Weights of a small encoder-decoder audio transcriber: decoder norm rmsnorm.
Rows from expert 14 of block 2 of the audio encoder, named by matrix and row number. Rows with one number belong to one neuron. Each number is 128 + 32 x the weight over its row's rms, rounded and kept within 0 to 255. All counts start at 0. After the name is the row's rms in percent of the matrix's.
# up: expert up (encoder.blocks.2.mlp.up, 16x48x192), inputs 0-95
# down: expert down (encoder.blocks.2.mlp.down, 16x192x48, transposed), outputs 0-95
up.6 088 [ 60 168  82 166 108  64 107 121  88 156 152 101 139 100 125 128  90 137  82  93 140  53 146 132 136  98 163  96 143 138 133 135 144  89  58 105 123 159 130 137 147  95  92  96 114  91  89  68 118 112 194  87 205 126 121  85  64 135 140 104  96 139 125 140 182 134 193  95 141 139 112  99 163 148 108 172 160 135 129 146 164  61 130  98 114  96 163 116 111 128 106 109 184 130  86  76]
up.7 102 [136 166 112 190  78  90 176 146  95 136 106 120 111 147 165 210 155 112 123  53 140 140  97 128 108 109 154 175 113 148 168 116 143  90 147 128 152 114 161 173 117 106 174 122 155 127 106 161 164 136 120 153 140 139  79 112 105  85  20 129 179  90  89 136 186 142  98 111  56 155 141 120 148 166 136  90 137  85 125 115 193  83 139 180 101  86 196 100 156 137 140 111 108 149 113 146]
up.8 089 [149 170 110 142  68 109  56  66  83 105 149  80 139  89 168  69  84  91 133 121 138  78 102  70  91 123 100 106 127 159 152 103 150 129  83 139 140 138  15 164  91 108 117 136 216 128 122 124 163 159  71 129 175 131 164 134 193 146  89 119 103 138  90 148 141  84 154 194 148 128  97 120 138  88 122 135  86 131 145 187 130 116 128 148 143 144 146 143 135 166 121 115 191  93  98 149]
up.9 100 [151 165  79 143  71  91 146 136  90 124 143 165 164 100 181 160  89 124 104  97 132  87 137 103 151 184 109 170 143 147  75 156  87 124 155 151 101 138 145 115  77 137  83  91 122 141 117  87 137  99 131 116  87 163 118 142 193 141 191 121 108 144 101 162 117 136  82  98 156 136  75 113 172  96 122  92 177 174 149 121 209  71 140 176 108 171 159  97 134 166 189 128  87 168 114  82]
up.10 095 [120 139  95 135 182  86 160 164 142 139  85 143 139 154  81 110 149 107 141 104  93 127 109 103  96 164 176 138 123 128 123 121  84 124 156 218 171 125 130 167 184 135  62  69  97 100 185 111 133 121 134 103  90  70 126  90 115 141 102 148 135 184 115 110  89 176 168 163 171 105  84 185 184 130 152 102  74 131 122 133 117 163 142  91 122 167 239 125 129 116  93 166 150 116 125 173]
up.11 092 [122 106 114  88 147 160 145  79  71  93 106 172 108 113 128 150 168  95 102  86 129  67 189  86 155 120  92 153 133 150 133 119 130 142  49 146 119 155 136 128 117 146  96 153 167  80 182 133 131 109 159 132 154  72 120 133 152 152 105 120 105 159 142 154  99  92  83 117 137  93 138  94  75 113 153 131 156 112 135 151  62 143 137 102 142  95 174 218  89 145 125 150 115 132 122  62]
up.12 091 [ 81  43 115 162 142 172 161 135 114 114 176  93 156 140 205  94 142 164 158 127 110  99 147 136 151 144 209 161  95  91 140 116 147  67 154 133  94 166 108 130 160  93 122  96 120  98  63 116  99 152 137  89 180 122 162 157 121 103  86 147 142 101 157  55 123 160  70 202 137 101 153  93 155 108 163 101 138 122  98 112 152 158  63  90 118  83  94 162 148 123  88 146 157  87 144 110]
up.13 102 [133 115 113 134 141 148 191 116 131 171 143 180 184 126 128 137 120 102 153 127 126 192 145 123 110  70 127  72  75 174  71  93 175 160 149  99  93 116 146 188  98 183  98 107 145 112 174 128 112  92 118 171  96  98 113 170  72 169 152 136 183 117 128 122 119  56 166 148 104 148 103 147 123 119  98 148 106 146 157 114  82 151 154 126  96 172 122 181 106  86 134 203 122  97 147 156]
up.14 110 [ 97 171 172 125 159 100 138 150 137 100 170 181 135 108 131  77 166 134 165 206 157 127 112 133 105 146  85 111 131 172 178 142 107 131 158 152 150 143 154 130 195 111 193 146 134  92 110 148 105 105 145 183 115 171 137  77 128 117  81  63  60  71 144 116 122 108 149 133  40 106 132 137  77 127  84 143  87 142 154 145  77 113  91  80 123 159 158 152 145  47 168 180 134 169 100 115]
up.15 098 [115  90 106  87 105 116  90 154 104 134 137 107 133 125 151 102  63 181 142 107 108 182  65  80 136 141 151 148  82 129 135 157 119 143 125 117 134 132 155 167  55 117 111 151 154 173 118 124 143 134 109 131 109 132 151  82 152 116  99  69 153 179  93  93 163 163 118 137 160 128  52 147 168 128 124 120 156 102 133 123 111 124 164 178 110 151 147 138 115 169  52 172 110 135  86 122]
up.16 098 [ 98  49 104 129 104 172 182 130  63 109 133 122 148 133 156 115 128 118 169 186 148 112 134 155 128 148 140 141 125 161 169 116 187 132  98  91  85  91 130 129 145 176 117  80 114 114 105 122 162 110 182  87 164 157 112 119 162 125 143 172 106 166 130  70 124 150 153  20  91 168 143 112 189 139  97 107 154  95 132  99 183 163  77  95 166 135 170 122  83 118 179 119 171 151 146 157]
up.17 099 [134 114  97 111 111 144 123 140 100  91 110 167 140 158 142 101 117 139  70 132 192 143 130 134 116 127 139 107 127 151 120 120  82 166 115  93 102 182 152 150 173  82  90 150 142 147 119 103 100 146 203 145 152 126 106 129  91 157 187 154 127 149 104 109  54  86 101  86 100 117  65 104 158 112 167  78 143  96 151 116 118  75  91 116  79 129 106 129  95 169 142 128 114 113 160 127]
up.18 108 [107 140 159  95 109 144 109 127 150  51 161 183  98 138  90 149 180 129  91 167 119  91 153 133 103 153  58 173 126 156 102 129 148 160  93 151  94 139 167 146 111 159 185 105 124 145 150 126 123 134 143 117 157 117 162 101 150 160 146 154 127 162 121 132 158 147 165 159 168  61 119 104 157 128 142 124 115 140 120 189 160 130 126 166 176 116 127 139 109  78 119 171 153 106 123 137]
up.19 100 [127 150 144 110 106 125 126 105  96 153  75 101 119 109  68 135  80 140  79 129 145 160 128  90 125  67 159 110 147 154  61 118 153 141 122 129 130 193  80 137  82  72 137  99 131 143 140 102 199 136 155 182  84 176 118 115 133 115  86 177  63 138 161 109  60 124 131 142 148 130 115  94 126 161 188 154 201 136 173 107 109 129 106 155 161 126 200  84  75 183 124 118 129 153 153 146]
up.20 100 [186 118 121 107  64  72  90 175  93 184 154 152 141 107  98 102  92 126 118 154 147  97 154 148 115  96 148 148 148 111 131 140 111 196 106 171 106 142 131 122 111 176 148 114 170 168 168 126 209  86 128 106 139 147 100 113 143 139  53 189 179 165 115 193 145 109 172 118 184 146 170 124 129 136 107 111 107 107 130 134 114  79 160 141 111 103 137 176 129 122 128 138 117 121 141 124]
up.21 107 [132  76 142 101 139  74 127 156 166 128 170 102 136 115 178  93 139 110 129 144 138 152 110 133 143 144 144 164 156 121 185  99 159 102 144 140 153  97 157 142 144  42  67 135 107 124 138 154 153 108 147 123 155 130 116 112 109 130 138  79 151 151 129 105  82  95 141 101 117 141 161 166  84 134 171 175 113  98 138 151 180  68 105 176 122  99 123 167 164 206 127 137  94 117 164  84]
up.22 099 [120 125 146  90 101 159 127 120 141 167  99 133 174 128 140 154 109 118 161 110 104 165 184  74 117 160  81 134 113  98 153 123  96 130 149 112 111 137 123 115 165 101 104 167 149 120 125 165 142  99  94 143 159 123 117  57 159 103 124 123 103 195 167 134  74 141 114 105  93 141 132 152 138 132 143  97 111 182 130 136 130 121 157 151 132 150 169 105 152 132 141 168 138  84 145 117]
down.6 093 [135 118  82 109 116 156 187 100  87 135 104 142 141 136 138 105 106  95  48 116 118 146  95  85 118 152  99 154 178  68 115 147 113 141 119  97 150 108 168 110 147  51 147  98  93 146  98 163 145 143  77 125  92 146 134 131 106 115  96 142 156 213 114  60  73 143 129  69 139 114 165 117  98 199 154 169 109 102 128 164 157 127 154 117 142 156 141 148 114  98 170 141 121 133 115 160]
down.7 113 [181 138 142 154 141 174 164  82 139 116 109 159 142 141  84 127 127 142  64 110  66 142 156 149 148 124 162 150 155 147  94 123 180 152 155  96  84 112 125 164 134 123 108  99  91 138 127 148 143 177 104  53  75 112 145 120 129 140 138 150 131 104 126  95 148 166 161 143 108 180 159 110 130 107 123 121 177 205 149 118  84 111 133 156 107 189  82 153 110 100 121 120 123 107 155  23]
down.8 091 [115  94 105 149 128 157  96 127 107 166 119 150  93 142 112 162 149 127 101  88 112  53  82 154 140 168 132 117 154 174 111 148 141 145 114 151 115 100 145 120 117  54  93  89 162  87 113 130 151 145 129 124 121 130 141 131  80 174  89 107 119 155 130 184 105 130  77 137  62 136 169  96 117  90 125 160 158  78 152 121 127  91 103 107 149 122 122 133  51 109 141 109 218 149 128  88]
down.9 116 [123 103 106 136 164  82 180 179  97 152 112 143 147 150  56 174  78  84 150 109  92 165  68 142 118 125 146 129  87 190 109 116 187 132 103 134 123  89 140 136 107 122  88 128 110 125 124  80 123  77 130  87 182 141 175 115 137 111  51 100  73 123  85 139 118  93 144 121 148 176 136 108 116 134 172 124 125  61 106 159 109 119 169 131  91 138  97 106  71 145 125 107 155 153 205 134]
down.10 104 [177  94 158 106 139 143  95  96 109 155 133  85 128  97 103  78 154 125 145  71 138 121 179 141 131 122 103 176 123 148 169 122  70 148 162 128 149 119  92 132 160 162 207 119 103 136  95 107 156 135 160 177 110 136 187 110 122 102  85 136 129 180 132 123 175  63 182 133  90 160 115 161 162 140 105 112 101  76 115 115 126 136 122 124  89 108  92 186 114 162 131 154 198 135 133 131]
down.11 092 [ 88 173 130  75 132 106 160 110 114 124 106 143 141 161 150 116  82 142 151 145 173  96  91 143 129 107 139 125  85 180 147 165 114 189  61  92 179 136 135 112 147 142  97 121 128  66  84 149 147 109 149 176  99 123 116 150 132  88 138 177 166 139 106 186 180 115 151  83 170 123 145 137 115 168 123 157 131 109 134 217 134 109 163 163 175  93 125 196  97 131 126 114 107 127 101 105]
down.12 091 [130 172  91 112 121 123  94  64 127 127  92 127 110 140 133 100  89 163 169 110 131 140 122 111 163 109 107 108  41 132  96 107 156 159  83  95  87 123 139 147  59  77  87  95 122 157  88 148 175 117 129 114  88 115 184  91 164 158 121  65 145  72 119 145 110 111 148 139 115 144 139 156  78 123 118  98  66 172 170 119 130 168 171 148 141 150 100 141 174 134 138 109 123 151 134 168]
down.13 103 [126 104 140 115 178 126 105 121 161 100 156 120 115 128 152 162 151 112  98 170 152 193  87 184  99 109 162 138 166 149 192  88 129 107 193  87 139 110 132 169 132 202 157 101 109  91  73 142 136 136 164 145 135  50 128 118 158 164 151 175 132  78 180  78 175 156 141 101 163 148 126 159 119 102 105 144 155 113 107 151 145 158 159  99 126 161  96 106 167 128 148 176  96  88 140 164]
down.14 106 [115 174 126 118 205  92 170 140 108 139 118 124  95 117 150 135  93 123 159 170  88  96 117 128 136 142 147 125 146 129 111 148 115 106  94 177 164 159  78 160 129 173 119 166 137 128 134 169 127 107  81 117 100 130 107 142 144 109 131 127 102 122  63  50  93 157 125 213 135 151 135 127 137 107  88 114 157  89 105 182 200 116  92 183 138 136 126 149  88 204 147 136 147 110 142  87]
down.15 104 [162 122 115 141 119  86  94 111 134 175 100  98 137 138   0 152 130 213 130 193 124 151 149 161  93 135 136 127 112 114 176 135 136 120 161 155  99 164 180 119 111 105 173 130 101  93 183 118 174 113 129 106 114 133 118 164 149 146  74 117 127 109 170 116  94 113 128 131 150 139 124 141 160 104 156  89 202 133 178 167 124 148 165 109  73 156 130  92 126 156  97 159  84 124 140 125]
down.16 093 [152 155 126  48  75  85 158 117  83 144 125 157 164 174  70 125 129 101  65 128 171 172 165  96 167  95 114 135 149 135 118  99 109 160  43 121  82 137 169 105 146 160  99  80 167  90 132 144 115  94 133 135 122 114 114 174  88  99 137 176 100  47  96 111 107 143 102 114 110 134 162 140 122 166 101 101  69 121 153  73 103 109 121 117 145 111 190 127 140 159 180 103 140 140 137  99]
down.17 107 [130  64 126 131  83  90  93 128 164 183 127  84 148 118 117 131 157 184 117 169 142 120 120 123 149 142  96 111  87 109 171 124  43 134 163 133 175 139  84  87 156 181  79 154  84 130 106 157 100 166 135 134  92 152  94 160 117 132  68 146 137 120  61 103 130 135 158 190 121  83 134 140 141 128 130 106 114  99 130 172  73 114 127  95 134 119  89 122  99  79 147 145 151 146 168 197]
down.18 111 [ 97 156 154 169 186 130 152 147 169 100 113 156  95  63 133 146  92 139 159 134 121 142  94  70 188 130 158 133 136 106  90 107 125 149 105 112 137 103  86 122 169 222 133  63  65 147  87 123 151 140 187 134 131 150  89 153 103 138 150  93 147  97 132 157 153 146 135 144 147 130  79 106 137 143 189  77  96 138 140  98 189 102 105 120 136  82 117 138 119 155 128 171 157 154 161 111]
down.19 089 [150 170 124  76  96 172 147  95 133 134  79  41  89 114 153 151 114 100 114 133 145 122 187 162 148 174 140 166 141  99 159 141 150 179 176 128 102 139 168 121 163 104 104 120  67 173 101 146 157 101 155 196 168 118 114 142 105 118 113 133 168 184  86 109 147  93 109 114  87 105 166 151 150 140 132 128 159  84 129 157 150 142 119 143  89  84 115  84 146 130  83 168 173 188 135 124]
down.20 104 [156  66  84 135 106 107 170 156  53 189 141 140 151  90 142  89 131  91 149 133 167 158  66 129 143  88 182 135 164 121 115 194 140 134 165 118 144 132 159 101  44 146 161  71 153 128 110 141 127 124 143 132 155 165 158  95 100 131 115 117 108 126 114 129 110 142 140 120 152 115 146 129 145 144 107 109 125 152 163 109 152  51 142 116  79 142 111  97 130 177 186 108 106 184 105 136]
down.21 116 [136  96 133 148 143  56 151 146 105 149  81 193 145 106  81 118 139 152 155 149 113 129 167  91 197 142 176  94 179 123  87 143 144 176  98 140 152 143 100 104 117 132 153 119 108 158 139 160 147 155 167  96 167 145 116 105 108  95 168 110 192  56 120 192 117 114  91 121 122 152 120 142 137 132 154 141 147 130 160 147 116  44 114 133 130 205 128  84  77  29 127 128 121  61 137 118]
down.22 099 [122 106 156 122 180  74  95 169 124 180 154  82 131 126 127 103 141 146 156  90 158 120 182 112 156 146 167 156 115 121 128 126 118 172 148 128 151 143 128 142 148 105 106 173 168 114  99 182 142  92 151 139 204  93 116 110 154 120 146 145 134 166 140 111 119  99 160 136 100 100 147  82  68 146 133 111  90 124 130 143 209 130 108 141 114 173  97 112 109  94 102 115 187 146 191 129]