Rows from block 3 of the audio encoder of a small encoder-decoder audio transcriber, named by matrix and row number. Rows with one number within an expert belong to one neuron, the router's apart. Each number is 128 + 32 x the weight over its row's rms, rounded and kept within 0 to 255. All counts start at 0.
Before each expert's rows are labels from the 100 clips, of 14976, where the router gives the expert most weight on average: "strongest on" is what is common among them; "loudest" is the band of the loudest frequency at the time of the peak. Only what is clearly more common there than usual is listed. The data: short read English sentences (LibriTTS-R).
# router: slot weights (encoder.blocks.3.mlp.router.weight, 32x192, trained with AdamW), inputs 96-191
# up: expert up (encoder.blocks.3.mlp.up, 16x48x192), inputs 96-191
# down: expert down (encoder.blocks.3.mlp.down, 16x192x48, transposed), outputs 96-191

# expert 14
strongest on: voice: male; the word "the"; the word "of"
loudest: 250 to 500 Hz
router.28 [151 128 139 111  86 150 167 164 161 141 167 124 152 158  67 134  96  64 187 124  72 144 114 152 132 101 105 132 134 144 108 143 129 192 111 119  94 143  68 129  86 171 160 142 124 142  88 129 174 119 235 141 130 163 104 137 133 142 136 102 143 109  88 127 143 130  67 103 153 104 123 123 106  93  77 165  80 122 131 188 135 175  84  78 106 127 142 121  97 113 104 121 100 115 159 123]
router.29 [118 149 119 158 114 135 144 142 168 115 155 132 142 152  99 117 131  42 113  90 149 129 151 196 179 139 116 104 118 103  85 168 170 151 156 104  96 143  56 137 115 130 155  83 120  89  96 117 166 160 179 189 142 157  78 150 150 158 118  76 130 105  88 123 140 142  62 116 128  61  70 152 114  89 117 106 150 140 112 180 117 145 153 114 106  82 123 130  69 133 125 120  90 110 185  83]
up.0 [151 185 111 111 130 131 169 149 168 165 100 111  98 152 168 130 105 129 163 112  82 141 130 119  60 101  80 137  84 112  98  86 142 152 119 130 165 106 193 117 192 171 115 148 193  80 150  55 161 164 180  82 202 171 119 172 175 123 110 141 135 130  83 109  63 130 110 125 241 186 125  98 186 135 103 151 110  62  95 138 118 142 121 113 172 114 152 146  53 154 155  74  94 105 135 119]
down.0 [ 93 186 166  62 149  94 136 111 140 140 132 155 170 109 139 152 136 163 144 129 121  96 102 115 167 174 141  85 131 173  93 176 125 168 103 143  65 143 130 199 154 109 155 158  86 129 187 125 137 177 154 153 147 158 104 129 158 112 150  93 134 168 113 130  94 131 128 109 128 143 129 119 108 169 132 165 121 137 159  95 111 165 151 120 102 146 109  68 155 114 160  66 102 174  99 136]
up.1 [ 98 167 115 142 154 132  85 158 118 100  72  95 124 182 134 134 182 138 110 115 108 112 147  99 146 125 124 112 156  97 110 150 106 139 106 134  90 118  92  72 123 100 186 103 132 104 173  85  98  91 163 147  98 107 134 158 196 153 125 136 134 116 141 155 159  95 189 125 193 137 189  64 119 169 125 101 138 114 126 138  91 158 156 154 132  91 180 144 240 150 171 196 106 111 102  72]
down.1 [178 137 122 144 130  70 148 140 143 118 150 122 132  41 126 153 222  67 181 172  93 152 109 134 144 155 106  95 132 118 139 158 113  95  71 125 119 113 101 114 130 136 142  77  80 103 204 102 191 126  92 156 171 169 130 113 145 109 100 114 113  72 156 152 119  97 122 127 145 118  66 138 208 173 130 126 180 121 116  93 142 110 135 129 131 108 193 162  99 124 102 140  84 157  84 152]
up.2 [125  90  70 152 130 115 140 169 104 173 175  86  63 169 106 111 110 108 115 203  87 146  91 152  96 113 136  95 212 125 112 147 130 108 126 199 122 134 161 145 108 116 156 162 104 133  88 142 124 149 165 158 124 148 156 107 122 149  76 128 146 125 143 106 198 121  97  84 107 162  93 126 155 111 209 160 133 164  97 141 180 134  77 121 113 130  53  83 205 111 114 134 139 142 104 129]
down.2 [137 105  98 139 163 180  76 128 104  96 154 145  91  55 108 144 122 188 178 173 135 162  79 129  99 136 113 102 135 124 130  92 125 132 118 181 162 144 145  95  84 107 138 114 141 200  84 142 189 107 124 129 121 134 143  82 134 140 128  85 168 146 100 186  64 199 143 134 118  94 111 122 109 137  95 121 158  84 126 183 132  77 115 136 129 105  83 142 160 124  69 131 100 115 167 169]

# expert 8
strongest on: the word "you"
loudest: 250 to 500 Hz
router.16 [ 64 127 151 131  87 134  73 104 160 191  95 179  79 108 130 144 192  79 166 130 116 155 168 147 118 137 187 154 168  96 144  85 127 138  99  94 104 132  59 163 127 114 168 100 170 107 120 129 143 162 133 196 167  97 120  90 107 162 113 136 120 176  67 171 168 157 142 139 138 134 102  89 126 140  64 133 184 171  74 176 171 115 170 187  68  73 119 139 101 131 115 121 103 117  75 108]
router.17 [143 186 120 142 111 132 125 144 154  95 136  94 124 171 124  83 165  97 129  78 128 108 111 101 122 149 102 101  61 114 169 103 116 180  78  89 114  91 138 133  85 168 158 106 149 139 104 151 168 132 168 148 149  95 105 146 134 183 144  85  96 128  92 130 191 190 126  90 112  64  84  87 128 100 124 130 122 100  98 166 114 165  98 113 118  57 144 136  91 111 160  94  99 108 156 136]
up.0 [159 161 149 177  92 120 116 131  82 148 106 108 139  90 138 139 114 133 142 184 118 116 159 143  81 103 155 118 143 225  90  96 142 144 125 116  48 108 150 100 131 125 157 140 114 158 132 105 106 118 119  36 177 163 128 139 113 155 158 143 135 114 136 137 118 100 157 115 166 173 134  81 136 127 111 136  84 110  96 124 156  82 173 158 215 153  70 169  92 141 125 176 147 122 108 203]
down.0 [107 154  96 119 162  92 144 151 123 113 161 153  78  67 120 105 116 153 198 133 147  98  73 154 107 162 107  84 107 133 129 125 166  80 114 117 107 101  95  99  58  76  85 120  88 124 127 139  85 153 163 168 135 103 127 119 115  97 147 115 157 131 126 139 175 143 139  94 176 156 133 160 157 143 130 143 123 150 123  77 169 141  94  68 161 127 159 155  98 104 128 145 132  98 125  87]
up.1 [ 95 103 121 115 166 116 126  64 197 142 140 112 170 147 123  67 120 129 143 168 142 142  68 126 154 123 151 177 109 174 172  79 142 114 129 134 142 141 140 106 187 104 128 112  80  98 147 111 150 135 108 110 140 131 119 120 110 196  93 168 120 145 116 144 140 164 120 100 110 179  82 141 109 138 183  94 148 160  74 139 158 147  92 154 125 120  85 149 157 139 175 141 100  98  84  72]
down.1 [135 115  68  98 158 166 203 126 121 114  93 156 154 122 144  53  75 152 184 110 158 144 187 123 182 153 145 158 127 122  73 136 148 153 133 178 151 109 181 120 162 146 107  92  88 101 127 111 147 109 113  80 165 129 132 107 112 117 125 152 121 130 114  97 145 142 153  87 114 113  99 113  91 147 121 151 106  87 123  84 130 165 174 116 102 115  85  89 166 156 121 141 141 155 108 166]
up.2 [ 88 154 123 126 176 152 134 163 180 118 138 121 105 150 136 148  80 133  80 178  94  98 134  93 143  79  79 157 135 203 116 108 102  68 108 178 140 137 171  98 176 124 132 169 108  63 174 137 163  77 168 180 139 170 130 108 117 114  88 165 122 121  75 147  88 128  81  40 123 137 131  85 153 145 147 191 119 123  75 192 106 105 149 153  74 134 150 149 155  97 135 144  86  92 152 125]
down.2 [181 114 145 113 204 107 124 165 102 151 111 205 129  81  98 130 122 152 122 103 123 123 132 121 126 162 169 115 139 114 156 142 148  99 137 143  82  70 112 122 118 192  92 152 107  92 136  91  81 133 107 137 125 125 134 145 183 160 127 150  96  92 114 167 118 112 133  90 178 166 148 100 115 142 146 171 114 158  95 137  94 112  94 111 143  75  93 160 150 171 216  94  96 144 166 115]

# expert 12
strongest on: the word "to"
loudest: 4000 to 8000 Hz
router.24 [119 130  95 120 145 132 189 128 133  98 116 155 176 153  82 167 137 133 160 155 160 169 146 148 171 129 135 144 142 105 101 171 127 156 136 146 109 120  89 148 169  66 131 153 118  67 117 110 180 112 113 153 133 110  82 168 115 151 115 166 175 101  96 134 187 110 112 106 105 174 168 166 158  92  60 114 101 115 159  99 114 184 128 105 119 131  71 128  98 113 140 121  89 101  88  64]
router.25 [135 177 122 118 113 145 138 102 112 199  83 140  93 156 110 106 131 122 155 145 141 139 130 154 123 109 167 130 108 122  84 119  92 163 137 117  80 132  85 123 200 130 174 135 119  75 121 130 153 137 107 161 155  74  47 121  43 182  68 158 176 186 102 117 134 174 101  74 144 143 137 114 149  97 113 114 155 143 108 169  91 166  96 104 149 122  87 159 120 121 157 115 110 121  59  99]
up.0 [157 132 145 146 138 121 118 118 113 134 149 149 139 140 140 120  74  68 126 185 180 140  63  88 128 149 104 124 158 144 150 138  85 130  92 112 118  84 147 170 116 135  89 133 112 209 155 178 160  84 129 102  91 156 115 183 167 145  94 156 135 102 115 157 139 108  62 124 153 178 126  83  92 158 110 116 124 161 131  98 129 141 141 191 144 102 147  88 199 147 126 177  59 140 120  94]
down.0 [133 113 104 168 169 101 185  88 154 174 126 128 117 158 136  94 120  67 148 148 165 106 129 170  84 115 173 153 132 172 110  95 126 117 109 141 107 128 139 156 148  71 136 169 164 102 186  95  86 136 132 179 143 116  98 132 103 140 161 149 120 101  95 129 117  48 145  86 148 129  98  19 113 145 138 165  88 142 122 166 138 181 152 182 126 117  71 157 138 130 123 113  47 111 115  94]
up.1 [155 119 142 123  87 119 107 121  67 139  91  84 136 148 167 129  49 138 164  97  51  99 149 106 109  45 181 115 145 123  69 120 139 109  81 141 151 109 154 140 191 138 140 106 155  84 131 138 172 134 164  74 149 170 160  74 152 115 136 122 123 186 115 108 175 144 170 136 135  65 152 154 162 166  63 102 124  97 188 112 147 184 162 169 118 110 152 159 188  57 156 101 109 157 145 137]
down.1 [110 142 132 111 138  99 134  69 141 161 113 133  88 148  99 130 139 126  90 149 123 121  86 138  76 139 164 128 149 129 145 161 172  82  88 125 117  78 128 165 111 198 171 135  64 149 121 177 106 155 107  77 125  91 191 110 119 134  92 134 148 123  76  56 154 161 110 111 153 157 144  96 120 126 133 164  70  87 134 121 153 137 121 114  98  82 174  90  67  99 151  93 138  83 141 134]
up.2 [ 64 119 143 130 120 140 105 151 112 132 128 122  72 164 201  91 121  95 151 161  57 170 127  70 135 139 121 111 111  62 146 207 104  75 110 172 150 108 148  91  89  68 139 204 125 145 129 147 126 133 123 125 112 171  71 153 108 126  57 139 144  96 140 119 158  94  93 175  83 148 123 154 122 134 155 144 154  74 211 131 103 151  71  44  93  94 146 115 131 116 124 171 148 166 149 142]
down.2 [ 96  98 110 121 127  61 129 129 119 160 136 114  86 120 169  97 128 191  43 129 132 119 146 166 158  71  46 113  92 132 102 155  90 110 115  93 150 154 178 177 129 116 162 128 137 102 121 112 171  83 147 146 166 162 212 135 106 151 121 129  94 107 130  89 160 142  97 118 104 106  80  49 148 111  89  85 153 126  95 161 147  89 128 144 134 114 118  77 109  84 144 184 150 154  86 138]

# expert 0
strongest on: the word "not"
loudest: 500 to 1000 Hz
router.0 [ 98 196 130 136 131 122 143 100 149 106  50 119 170 183 109 176  84 113 157  93 155 115 137 148 115 161 102 134 107  64  80 137 167 172 138 121 119 176 140  67 129 115  81 120 126 111 112 149 172 146 133 182 115 129 165 142 114 165 131 103 170 120 125 154 175 182 145 135  94  98 173 241 126 143 100 144 114 156 104 138 156 135 162 132 139 100 123 125 125 145 144 158 148  53 119  89]
router.1 [163 132 100 128 135 138 135  97 168 120 113 159 107 195 113 151 114 186  96 169 166 122 113 128 168 129 155 147 144  83 174 142 116 144 133 169 102 101  91 130 147 137  60 115 124  92  77 100 163 118 141 153 105 145 144 157 127 127 137 101 173 146 146 138 184 160 115 160 119 129 159 173  65 127 136 183  88 171 152  96 134 140 153 153 103 144 135  90 129  55 167  97 107 118 147  87]
up.0 [111  23 125 133  94 128 206 100 114 175 190 156 152 153  55 145 100 169 104 130 136 111  54 149 121 113 123 168 174 132 125  63 133  88 117 139  57 143 137  86 116 140 138  83 185 143 168 102 114  98 174 187  80 178 108 112 134 124  86 136  83  81  88 146 136  90 100 106 166 186  99 160 161 121 107 147  62  90  75 131  93  97 108 146 127 141 123 106 173  78 111 128 140 126 142 105]
down.0 [117  87  85 134 146  55 144 106 203 147 146 123  91  80 144 116 125 111 129 140 152 173 102 142 116 108 141 121  75 118 149 107 147 126 124 141 134 122 143  65 118 107  92 151 130 164 190 106 119 142 132 121  65 123 116  98 134 101 146 132  92 138 129  68 127 135 156 145 140  18 175 144 131 131 137  94 119 124 116 145 137  96  91 143 171  91  63 130 183 113 124 133 173 146 131 102]
up.1 [161 137 141  84 128  65 187 125 131 143 142 107 142 124 140  94  56 104 134 137 138 118 148 101  81  80 123 110 105 117  80 162  96  82 168 148  23  94  92 122 140 156 107 126  86 133 144 100 148 118  65 185 156 153 153 123 115 127 149 107  97 156 170 115 172 142 124 179 139 108 115  75  82  98  86 171 179 127 146  58 127 139 136 128 126 140 102 162 144  89 158 148 111 161 123  98]
down.1 [110 121 140 171 170 146 125 132 128 140 166 144 197 115 167 129  88  91 114 168 136 107 155 138 135 133 211 177 122 100 109 113 115 179 142 145 141  97 132  89 182 169  79 111 146 103 201 169 165 136 149 118  89 135 112 167 118  67 152 109 148 166 119  67  85  81  78 154 151 112 129 132 166 160 163 145  97 114 135 167 173 141 139 110  89 154 124 119  66  80 122  97 109  96 170  50]
up.2 [ 87 180 116 161 100 179 203 143 112 185  82  96 136 122 137 134 100 141 188  78 105 175 125 121 133 122 131 126 139 195 119 139 155  82 176  76 117  89 116 166 126 140 131 165 174 131 104 156  95 180 120  51  79  97 146 135 105 129  65  75 142 116 102 184 178 102  96 122 128  94  74 120  43 136 108 160 135 112  66 136 141 120 108 126 104 161 168 163 186 102 116 144 159 189 115 116]
down.2 [125 134 170 152 150 115  46 156  96 154 131  56 165 132 137 140 125  84  78 124  68 127 123 134  71 109 125 161 128 117 146 132 116 141 158  98  88 160 126  61 155  72 118 130  52 165 114  95 168 124 136 142  80 112  93 155 155 124  83 138 144 163 130 153 129 103 123 148  91 107 188 137  43 132 137 153 105 131 107  97  65 141  74 135  80  74 122 100  85 118 143 104 124  94 195  77]